config.yaml
conditioning: "class"
patch_size: [8, 8]
width: 256
final_lr_fraction: 0.05
Rows from block 5 of a small class-conditioned image flow-matching model, named by matrix and row number. Rows with one number within an expert belong to one neuron, the router's apart. Each number is 128 + 24 x the weight over its row's rms, rounded and kept within 0 to 255. All counts start at 0. After the name is the row's rms in percent of the matrix's.
Before each expert's rows are labels from the 100 images, of 14848 (inputs lightly noised), where the router gives the expert most weight on average: "top examples" is what is common among them. Only what is clearly more common there than usual is listed. The data: Sentinel-2 satellite tiles (TerraMesh). In brackets: how many of the 100.
# router: router (model.blocks.5.mlp.router.weight, 8x256), inputs 0-127
# up: expert up (model.blocks.5.mlp.up, 8x128x256), inputs 0-127
# down: expert down (model.blocks.5.mlp.down, 8x256x128, transposed), outputs 0-127

# expert 5
top examples: bare ground (73); main land cover: bare ground (55)
router.5 102 [134 134 149 124  95 147 108 133 106 159 116 134  92 131 136  98 112 119 120 102 105 156 155 111 101 144 166 149 175 133 146 141 135 135 113 151 102 167 141  99 133 111 145 112 139 121 100 125 161 122 110 102 115 160 123  98  92 114 135 136 120  84 128 143 128 139 141 135 156 120 115  83 104 183 119 138 116  98  88 128 119 132  96 104 130 177 138 121 162 124 134 111  99 154 147  99 153 154 125 152 109  94 133 138 116 111 143 133 172 139 134  85 153 127  97 111 150 133 158 169 113 122 117 164 168 170 113 156]
up.2 093 [118 130 135 117 136 169  96 122 133 136  96 146 145 147 122 138 116 153  79 138 137 149  88 122 143 171 113 138 170  99 127 165  98 167 149 109  84 115 158 105 107 111 121 129 183 130 121 172 127 102  89  94 147 108 138 144 152 114 121  90 147 125 150 109 115 161 115  83 145 123 136 146 152  96 142  93 153 112 113 101 141 122 110  76 170 106 134 144 142  82 130 113 118 111 113  74 176 156 143 176 141 109 145 129 146 102 142 143 124 116 144 113 144 185 151  92 108 129  98 140 118 107 160 139 113 133 146 157]
down.2 093 [ 73 110  67 119 136 104 116 122 118 133 131 107 112 135 154 176  96 137  99 114 144 110 125 113 120 109 132 114 113 176 116 142 140 109 152 119 132 118 126  93 143 155  99 124 119 136 130 120  75 155 149 136 133  98 128 109  72 128  90 119  98  89  94 129 115 141  88 174 138  94 152 138 103 156 118 119 152 163  94 157 120 157 182 147 124 108 140 149 125 154 116 148 114 105 142 177 105  70 131 118  83 122  95 120 156 115 131 122 117 146 156 101  98 137 123 149 121 106 129 132 117 108  90 133 138 108  90 154]
up.3 099 [120 137 131 115 119 128 166 123 101 115 160 113 169  53 135 144 117 140 112 147 148 120 118 139 121 159 158 153  95 186 134 181 116 127 102 136 124 118  77 147  84 148 114 105 171 137 115 152 142 133 121 113  67 107 139 106 123 145 152 109 148 103 160  92 102 106 126 124 130 131 123 201 153 117 145 152 100 122 138 123 116 137 120 140 120 131 139 127 138  82 137 129 146 123 129  85 178 132  98 135 154 124 140 112 119 130 190 100 114 156 137 115 138 173 141 122 153 110 140 125 116  70 128 118 122 105 119 105]
down.3 087 [118 141 126 136 168 137 150 160 112 148 110 188 112 156 125 140 105 140 123 108 145 158 106 106  95 141 110 124 139  90 137 138 124 102 162 119 138 133 135 130 152 140 114 122 122 126 132 113 139  96 139 158 145 138 106 151 135 117 120 148 140 141 118 160 125 107 141 127 126 141 135 132 113 135 142  86 160 145 111 184 126 129 149 124 130  66 145 149 108 160 154 120 120  94 154 127 128 136 126 113 123 137  97 177 122 111 141 121 176 101 122 182 115  96 143 123 135  90 114 164 159 163 106 128 141 151 141 109]

# expert 1
top examples: flooded vegetation (47); main land cover: flooded vegetation (25)
router.1 093 [118 127 153 115 141 127 106 140 115 105 112 114 102 122 141 137  87 117 107  86 111 138 172 117  85 121 155  96 133 101 138  99  85  83 101 162 138 140 158  84 147  95 157  89 105 135 116 102 172 128 119 121 143 114 125 153 128 106 130 146 107 178 131 122 137  97 131  91 145  94  94  89  96 148 154 149 118 147 136  85 104 123 122 100 160 151  96 146 120 135 114 124 100 158 128 131  98 168 117 133  63  87 159 146 158  88 125 162 149 130 121 138 153 138 117 117 111 122 119 166  86 164 104 152 108 163 129 142]
up.2 154 [118 120 172 146 134 111 139 113  91  96 161 131 126 136 177 135 142 128 149 141 169 142  96 111 147 103 103 103 107 108 130 126 122 140 139 144 159 120 113 135 165 110 160 103 126 142 175 103 123 119 118 133 151 137 180 142 132 136 110  91 100 127 115 151  95 150 105 123 149 169 155 161 127 171 141 119 114 110  99 108 130 111 146 157 106  94 136 132 112 170 131 116 122 129 151 140 174 104 110 167 159  92 130 119 116 120 117  86 147 102 150 148 154 171 135 152 164 110  93 112 131 118 126 139 160 133 102 146]
down.2 217 [123 140  93 167 150 150 150 154 136 171  95  99 126 101 125  96 143 150 103 100  84 142 158 143 139 106 114 109 158 104 157 146 150 124 142 108 124 128 164 103 141 157 147 111 145 100 132  71 167 150 140  82  85 124 115 134  58 138 185 141 154 135 129 107 171 112 107 107 121 133 139 138 122  87 125  67  73 132 122 110 138 154 132 160 124 130 121 121  97 100 116 154 105 131 125 121 157  75 120 122 121  75 122 105 175 116 117  79 133 124 129 136 104  89 114 136 132 116 182 111 129 151 137 148  88 108 118 137]
up.3 106 [110 152 102 123 149 129 207 101 126  61 182 126 132 128 178 129 132 138 153 114 134 100 163 105  94 122 146 117 147  91 124 110 115 118 115 122 136 123 133  90  95 105 155 139 153 157 158 124 124 127 119 101 116 102 196 128 161 195  85 175 121 144 148 178 163 138 171  78 113  95 148  95 134 196 145 133  98 134 117 115 124 149 137 150 131  76 136 152 135 164 119  77 119 148 141 125 127  72 126 111 117  98 117 151 158 115  86 126 127 147 128 138 118 131 148 124 123 136  88 135  91 140 134 134 119  92 130 133]
down.3 099 [127 158 109 110 121 148  80 147 137 152 158 180 166 129 143  97 136 135 129 118 110 104 104 149 132 152  96 179 116 118  83 105 138 135 124 134 123  91 123 130  95  87 104 147 112  89 157 112 137 116 104 131 120  75 152  96 135 126 124 124 139 117 106 153 134 168 100 137 140 103 138 178 130 125  88 129 131  82 131 131 121 119 125 179 105  95 119 127 122 115 146 127 135 121 120  85 102  66 185 135 147 160 144 120 124 152 158 167 127  92 138 133 135 135 145 130 108 164  93 104 140  93 151 138 158 107 137 131]

# expert 6
top examples: crops (78); built area (68); main land cover: crops (66)
router.6 109 [166 152  78 132 142 125 115 108  92 125 157 121  96 128 139 117  87 108 102 119 160 116 125 131 117 153 144 105 121  98 163 146 134 103 143 140 127 155 106 156 128 108 129  98 120 137  76 170 126 130 142 164 151  99 125 165 102 118 179 124 137 117 120 119 107 140 106 132  97 153 140  88 155 142  84  81 171 180 100 141 134 163 164 141 127  97 169 128  84 103 135 122  94  97 116 178 133 144 123 147  85 142 129  91 153 100 147 130 147 167 135 106 105 143 117 143 138 101 187 174  92 160 108 169  85 159 128 110]
up.2 098 [124  92 152 158 107 143 110 158 102 148 132 111 158 107 106 163 166 141 100 113 122 116 128 174 158 114 134  95 120 151 134 121 115 143 143 146 108 126 158 165 153 108 119 114  74 142 151 151 147 118 161 132 114 113 124 100 135 140 132 108  88 149 132  68 109 122 159 120 126 153 121 120 118  66 141 124 115 129 143 139 137  84  79  90 111 152 108 130 153 138 103 138  99 140 107 154 107 177  85 137 161  87 127 169 169 129 111 148 159 126  88  93 139 167 103 115  97 167 130 149 146  96 143 109 146 139 132 128]
down.2 121 [146 156 123 115 128 134 100 156 131 128 123 165 128 110 134 116 118 138 141  97 114 189 125 115 140 127 143 157 133 133 148 163 140  79  76 144  81 126 127 118 105 114 119  96 167 141 113 149 104 116 145 118 158 131 116 107 202 110 140 168 177 139 131 139 139 100 130 114 131  99 143 126 111 172 167  96 100  96 136 158 108 128 121 141  98 126  99 139 147 166 131 127 132 105 120 153 148 166 157 149  98 137 133 138 131 141 161 158 112 130  99 162 157  93 116 121  76 147 165 154 124 127 110 144 120 168 116 106]
up.3 101 [138 144 145 154 103 116 113 128 110 132  94  99 107 138  70 126 128 121 127 135 114 138 125 168 139  66  89 121 134 127 124 125 159 134 140  98 144 112 119 153 129 131 128 121 115  89 119 142 124 152 153 115  75 128  97 137 122  90 161 118 115 135 171 112  98 175  84 133 100 144 140 142 182 125 143 104 111  94 114 153 163 132 143  93 147  85 125 137 123 113 119 132 106 117 145 118 122 160 127 134 130 142 153 168 133 118 153 122 142 121 116 128 106 138  87 126 130 135 163 110  83 129  94 140 105 123 131 115]
down.3 095 [129 171 129 137 171  87 126 167 109 134 142 155 136 122 145 115  98 102 134 149 118 121 127  86 114 135 115 116  98 110 122 134 138  99 104 104 121 126 104 120 122  82 167  97  96 123 163 151 113 164  98 113 155 143 156  98 164 130 154 112 140 154 103 123 126 111 116  99 136  63 148 167  84 140 124  83 118 123 145 160 151 118 140 122 129 115 154 152 108 159 146 148  95 124 192 141 118 109 104  55 112 130  93 104 144 104 150  83 123 116 126 117 116 114 150 136 120 134  93 132 147 166 113 107 134 132 125 112]

# expert 2
top examples: water (79); main land cover: water (75)
router.2 104 [133 123 151 126 123 128 140 105 111 181 144 149  86 131 114  83 105 147 106 105 141 168 127  93 101 135 142  91 174 152 162 123 138 153 126 174 140 142 127 142 155 127 169 110 125  97 135 101 170 141 150  96 137 118 134 115 119 115 112 138 157  72 128 110 119 141 109 137 150 102 106 106 125 182 118  82 122 142 135 123  95 177 104  88 138 172 137 114 154 130 138 171 116 190 135  84 134 128 105 140  89 144  93 115 162 112 122 170 124 112 156 125 134 126 149  83 139 106 137 153 105 149 147 180 172 151 110 117]
up.2 083 [138  95 128 120 171 154 146 157 147 136 122 138 131 129 128 134 106 141 163  95 149 118 149 136 136 134 118 114 117 116 139 100 152 141 151 125  74 109 126 168 147 119 105 141 140 117 123  81 160 119 141 144 183 113  99  93 142 117 153 162 160 115 117 138 145 181 150 128  80 109 131 111 100 119 122 120 117 132  99 143 149 127 123 148 159 145 141 125 121 126 121  96 114 126 105  91 131 136 134 114 105 127 120 112 131 201 132 104 127  82 108 107 120  85 139 136 103 144 131 168  87 141 124 170  78  99  92 143]
down.2 065 [ 84 132 142 132  72 140 140 126 120 134 150  98 148  99 121 114 119 101 136 114 121 109 107 158 117 138 156 160 145 145 139 124 182 164 109 133  94 150 164  77 138 153 190 110 158 159 110 157 147 146 132 135 112 127 173 112 109 103 124 127 147 122 148 144 167 166 160 116 146 133  89 134 129 120 122 150 119  82 109 115 124 102 153 154 124 105 117 117  80 130 132 140 131 102 177 144 117 113 127 164 116 125 114 108 150 130 112 108 124 118 161 138 136 153  49 145 132 146 124 127 117 107 115 135 123 138 106  74]
up.3 102 [130  85 111 106 140 118 118  89 110  90 147 144 147 135 117 109 116 157 130  49  97 145 168 104 144 111 135 110 148 104 118  91 115  83 141 137 108 131 122  96 166 126 149 163 149 151 131  92 116  88  37  78 145 130 147 149 115  94 112 103 126 131 168 153 138 139 100 136 147 136 122  93 133 148 149 108 114 116 136 175 140 133 121 160 139 135 125 194 126 174 108 143 172 140 144 131 148 135 106 126 145 116 119 143 159  99 156 148 119 120 107 114 109 130 194 137 180 105  91 111 127 138 120 141 109 170 133 138]
down.3 064 [130 208  98 151  99 123 118 161 161 101 126 131 138 117 146 171 149  98 146 156 139 124  97 129 109 122 177 153 112 136 102 124 157 125 121  97 127 114 156 125 118 110 109 129  65  89 148 184 142 113 127 151 110 123  86  97 166 137 115 143 135 142 121 134  96 114 102 164 159 148 143 117 115 135 161 173 171 146 132 116 138 123 134 119 149 154 105 113 110 132 115  94 148 130 108  87 110  90 143 141 120 128 157 154 120 116 115 138  83 161 102 150 147 140 105 166 115 138 119 143 132 116 112 104 109 137 144 158]

# expert 3
top examples: snow or ice (97); main land cover: snow or ice (95)
router.3 095 [144 142 103 131 167 121 101 109  81 148 162 125  98 146 119 136 116 109 128 110 150 104 124 128 139 146 110 145 118 112 188 129  85 131 117 136 119  89 125 140 147 121 144 120 119 139  80 127 122 148 170 140 152 117 100 124 115 101 140 144 127 126 136 143 119 109 102 102 130 112 105 109 128 136 130 145 151 163 165 152 150 160 133 112 136 107 154 132  73 121 138 165 107 100 113 160 124 151 113 160  65 146 115  91 179  93 154 125  92 174 145  92 158 112 122 120 154 125 158 185  94 132 106 158 125 114 155  77]
up.2 098 [144 104 108 176 125 134 112  86 158 127 150 128 115  97 147 127 147 143 137  76 109 128  92 150 131 107 144 112 125 137 143 105 147 127 132 158 109 117 149 127 106 147 123  86 152 111 112 125  83 134  61 165 113  90 134 177  97 101 124 116 119 120 116 157 124 166 143 107 114 152 101 124 125  87 162 121 136 128 120 139 114 143 113 131 165 171 140 102 121 161 144  84 124 140 114 158 124  99 107 108 117 135 143 161 140 134 133 105 103 129  77 144 119 116  97 155 153 129 128 119  87 151 174 103 144 131 126 121]
down.2 121 [136 137 134 176 103 133 109 142 149 153 117 146 119 110 154  99 122 120  98 106 145 108 167  70 123 118 120 120 146 191 119 131  93  79 134 138  68 168 180 145 108 103 143 118 154 160 110 112 124 164 143 122 124 146 139 146 151 137 175 142 166 137 152 107 118 118 136 116 156 102  96 137 101 130 136 187  98 106 138 150  91  92 171 107 108  67 136 179 160 125 155 133 130 126  98 146 121 128 122 134 166  88 122 144 130 137 150 128 122 145 131  99 121 133 109 174 158 121 124  62 160 140 140 127  97 140  93 139]
up.3 087 [149 109 116 135 144  93 121 141  73 101 134 116 105 144 124 116 147 103 102  96 100 142 106 101 120 134 103 111 106 120 133 141 103 102 130  98 119 127 158 132 127 108 120 131 126 130 147 120 121 133 152 137  95 169 142 108 140 111  87 145 102 150 153 128 139  80 134 120 167 138 185 193 209 139 119 144 146 106 173 158 126 136 135 184 107 109 131 158 135  72 123  88 139 112 155 148 122 136 108 169 116  98 145 149 137 133 124  91 122 151 149  67 120 162 176 107 161 145 136 148 124 130 156 109 107 124 167 100]
down.3 087 [151 129 154 128 144 185 133 153 110 120 149 105 137 115 143 141 116 120 131 139 127 112 173 109 105 123  74 149 173 130 170 106 122 130 157 160 118  90 128 127  86 176 106 129 168 122  95  83 141 135 108 116 195 134 111 122 144  94 164 118 175 159 145 156 154 135 139 124 167  89 137 118 106 123 149 111 113 153 116 124 136 139 147 108 152 101 105 126 128 166 162 129 103  88 125 110 139 145 130 107 137 145 117  86 170 116 145  89 110 169 105 124 112 155 139 129 121 140 180 132 132 160 134 133 132 140 121  71]

# expert 7
top examples: clouds (34)
router.7 099 [178 162 105 113 149 136  99 137 109 160 166 149 118 117 103 116 106 103 106 103 160  96  96 101  96 134  88 122 126 105 178 135 120 159  93 119 119  87 118 135 116 145 174  80  83 148  97 136 130 135 165 176 144 116  98 141 122 103 139 130 106 154 147 103 132  86 107 122 133 131 113 111 152 150 147 148 188 161 129 150 123 154 138 108 128  97 100 113  61  95 116 167 123 137 152 167 148 102 150 126  86  97  92  96 175 137 111 134 129 146 149 130 131 149 133 164 138 135 111 168 124 129  75 141  97 108 126  95]
up.2 100 [128 146 117 125 141 154 104 137  73 181 131 167 144 151 148 129 154 134 187 162 175 115 102 142 118 102 122  88 149 150 155 125 117 136 128 109 137 153 173 136 118 163 113 113 173 139 146  93 145 140 169 128 125  98 171 143 128 174 159 147 177 172 126 143 115 148 136 111 102 162 109 132 129 136 106 157 112 124 112 129 121 136 128 130 166  96 117 135 152 120  99 121  93 131 139 116 124 103 156 140 139 123 127 134 106 156 119 114 129 119 180 166 115 125 107  86 100 120 152 164 127 125 173 120 165 143  51 122]
down.2 094 [109 150 113 165 125 119 173 101 145  94 112 125 131 176 124 150 133 115  78 110 110 153 143 141 143 120 169 114 122 106  87 109 107 130  93  59 137 107 141 183 120  85 128 116 115  94  95 125 134 112 150 140  73 119 103 105 113 123 114 146 136 110 158 101 102 119  95 152 138 119 158 143 140 158 137 152 104 171  99 145 118 135 125 100 106 152 108 120 154 134 139 160 150 145  92 129 115 137 142 120 109  74 126 119 126  84 114 135 137 160 137 156 129 136 126 122 155 115 139 121 142 148 169 125  93 120 151 156]
up.3 085 [124 123 156  73  97 129 111 129 138 141  94 147 101 119 112 106 137 153  93  79 116 142 138 152 134 136 149 181 128 125  97 153 122 143 138 132 107 155 152 104 110 117  83 134 131 103 157 160 143 161 146  85 124 140 123 141  99 171 105 140 127 133 118 130 127 164 141 139 139 150 143 132 118 178 148 140  94 111 138 104 133  97 117 145 115 187 124 108 159 115 139 112  88 156 146  74 134 106 103 106 172 100 131 132 135 154  95 178 196 133 112  90 148 159  79 125 139 112 105 150 119 107 142 109 141 159 120 130]
down.3 066 [141 136  95 112 129 163 121 131 149 130 110  74 147 126 176 122 143  90 113 150 154 109 134 131 141 155 133 166 143 144 170 133 128 157  89 113 117 135 156 137 133 151 110  96 121 104 102 134 124 146 185 119 105 101  78 120 141 131 142 118 144 154  82 160 138 119 103  97 156  99 110 101  70 154 137 120 149 129 130 121 128 179 108 114 163 161 136 113 116 124 117 110 109 134 102 108  93 144 148 128 138 107 145  95 166 123 104 105 149 132  99 154 128 177 137 110 110 137 118 133  73 158 102 131  77 123 124 110]

# expert 4
top examples: bare ground (60); main land cover: rangeland (50); main land cover: bare ground (27)
router.4 100 [157 128 144 157 142 154 126 173 130 176 129 139  86 101 158  83  94 145 105  86 143 179 124 161 140 158 142 165 188 140 171 140 154 147 138 114 104 148 152 113 141  96 125 114 133 112 105 124 126 114 137 117 132 149 124 119  90 108  94 146 127 120 136 127 111 149  90 102 149 134 140 104 147 168 125 156  89 137 143 158 120 121  81  81 113 178 103 111 133 136  97 120 106 159 136 121 153 147 126 135 142 159 117 131 184 101 149 147 134 116 129  88 146 148 144  87 130 134 154 149 102 129 123 166 124 163 115 120]
up.2 093 [124 120 153 125 118 100 107 140 139  98 161 181 105 129 136 127 128 145 143  69 129 134 122 126  88 108 142 114 148 127 109 121 131 111 142 106  77 152  96 101 174 107 115 109 170 135  96 104 134 136 115 137 110 152 180 120 124 150 126 146  99  83 126 146  78 135 111 100 129 133 116 130 163 147 159 177  90 150 106 128 115 135 131 137 159 134 137 139 143 182 114  90 136 113 106 137 145 107 176 117  94 131 113 182 135 121 107 159  90 182 128  88 125 137 119 108  71  99 128 134 147 124 176 123 135 110 114 132]
down.2 082 [141 156 135 141 113 111  99 109  92 121 104 116 140 126 141 112 163 146 135 136 114 148 108 130 111 155 137 106 152 118 153 136 116 130 119  94 146 165 136 136 140 146 106 121 136 121 108 132 126 117 124 127 144 115 118 203 142 127 122 104 115 162 119 121 128  69 117 158 157 113 153 115 139 158 124 136 108 122 147 120 122 110 131 125 101 147 128  73 165 145 117 123 119 149 108 107 118 133 144 160 126  85 175  92 149 136 133 121 142 130  99 152 133 131 161  91 118 142 169 127  95 137 121 118  93 129 106 152]
up.3 089 [142 127 122 112 127 110 147 171 107 148 105 114 168 122 149 102  88 138 127  72 144 127 136 135 120 132 137 150 129 134 107 148 105  64  87 118 135 138 102  98 124 137 148 153 124 123 190 148 130 127 136 112 127 132 125 146 106 119 193 108 129 116  81 121  92 127 168  89 120 132 116 162 125 127 172 106 118 166 162 145 142 124 139 143  87 144 124 108 165 124 154 121 125 136 127  92 122 131 110  99 146 100 143 108 111 120 149 129 149 130 132 150 116 126  94  87 137 137 126 103 186 102 129 149 143 146 134 140]
down.3 080 [177 122 107 159 134 110 119  98 160  88 155 132 155 140 118 180 132 108 106 119 132 109 109 117 126 124  90 135 128 106 105  97 177 150 141 124 162 100  71 159 120 130 163 145 156 119 104 107 140  61 137 127 115 101 117 139 115 107 125 112 138 147 145 161 136 121 135 150  72 153 124  97 106 142 126  99 121 147 110 136 142 133 136 116 175 115 148 143 122 186 121 128 158  83  89 181 163 122 139 158 156 126  94 117  97 121 108 137  92 127 101 125 138 120 155 139 112 141 125 128 133 118 123 138 114 130 139 161]

# expert 0
top examples: main land cover: trees (73); clouds (36)
router.0 097 [106 116 141 159 106 131 101 122 143 148 126 182  98 148 128  99 128  86  92 128 132 171 131 165 144 167 137 141 174 150 103 128 143 145 131 141 130 121 155 126 141 154 148  98 105 101 120 129 145 138 135 129 129 172 110 129  98  94 149 151 125 101 133 121 154 134 111 136 122 132 115  79  83 153 125 112 104 135 130 120 140 111 101  85 114 150 104 104 126  92 120 138 142 175 162 135 153 126  93 138 127  94 110  88 165 103 125 175 154 141 172  98 119 160 140 119 126 120 130 147 124 126 106 126 154 195 119 137]
up.2 085 [124  70 138 131 120 160 142 108 135 132 130 118  79 132 119  98 135 155  86 110  79 139 131 116 122 114 157 129 138 126 127 111 127  84 162 139 117 139 102 108 152 121 126 169 148 149 108 152 129 109 101  98 139 103 141 134  86 114  70 121 158 115 152 144 150 146 111 157 121 121 163 143 129 158 128 103 140 129 143 167  88 116 111 157 110 118 129 125 134 132  50 110 112 115 114 161 157 152 112 121 115 130 129 100 120 152 162 145 145 108 137 103 104  70 119 137 164 113 138  93 139 142 149 117 121 108 119 158]
down.2 064 [115 144 129  98 149 176 167 150 131 109  81 119 132  90 156 131 152 122 108 129 131 110 146 146 103 157 161 136 164 132  89 141 166 145 138 109 169 137 143 165 131 114 149 133 105 130 118 134 140 128 147 115  74 124 120 115  78 157 156 120 116 149 121  97 138 105 125 127 112 130  98 106 108 106 127 111 102 141 146 101 124 141 149 121 135 125 149 105 124  95 103 163 106 121 100 122 124 109 152 165 141  80  84 139 177 137  97 102 148 129  92  99 134 119  70 117 103 108 152 142 118  95  80 149 126  98 128 108]
up.3 082 [121 151 117  88 129 136 149 121 154 141 135  94 118 103 126 135 157 127 131 105 131 139 127 103  95  63 156  98 110 156 118 156 120 150 122  91  83 132 145 105 118 143 144 109 112 138 187 141 131 147 133 122 112 111 104 144 157 159 140 156 128 129  92 140 133 109 190 121 144 135 150  70 132 195 144 139 114 128 128 109  99 161 186 164 139 146 121 104 120 134 120 146 120 148 136 102 102 111 114 137 133 125 113 138 120 108  95 114 109 159 135  92 121 149  92 121 121 137 116 171  94 136 119  95 126 124 162 128]
down.3 109 [132 111 127 136 135 161 122 118 167 109  88  93 157 134 135 114 138  81 128 142 125 145 116 113 178 133 168 152 165 123 144 143 115 132 108 137 121 124 173 141 108 131 116 149 129 143 105 151 155 114 170 129 127  94  90 131 159  80 139  95 123 152 112 104 131  97 109 114 163 119 157  84 100 170 116 116 163 107 138 151 110 157 136 108 153 163 111 107 144 126 117 152  83 155 127 144 118 168 123 141 150  79 144 113 130 126  95 111 165 152  95 144 119 158 120 132 118 105  90 165  97 155 135 108  99 133 131 117]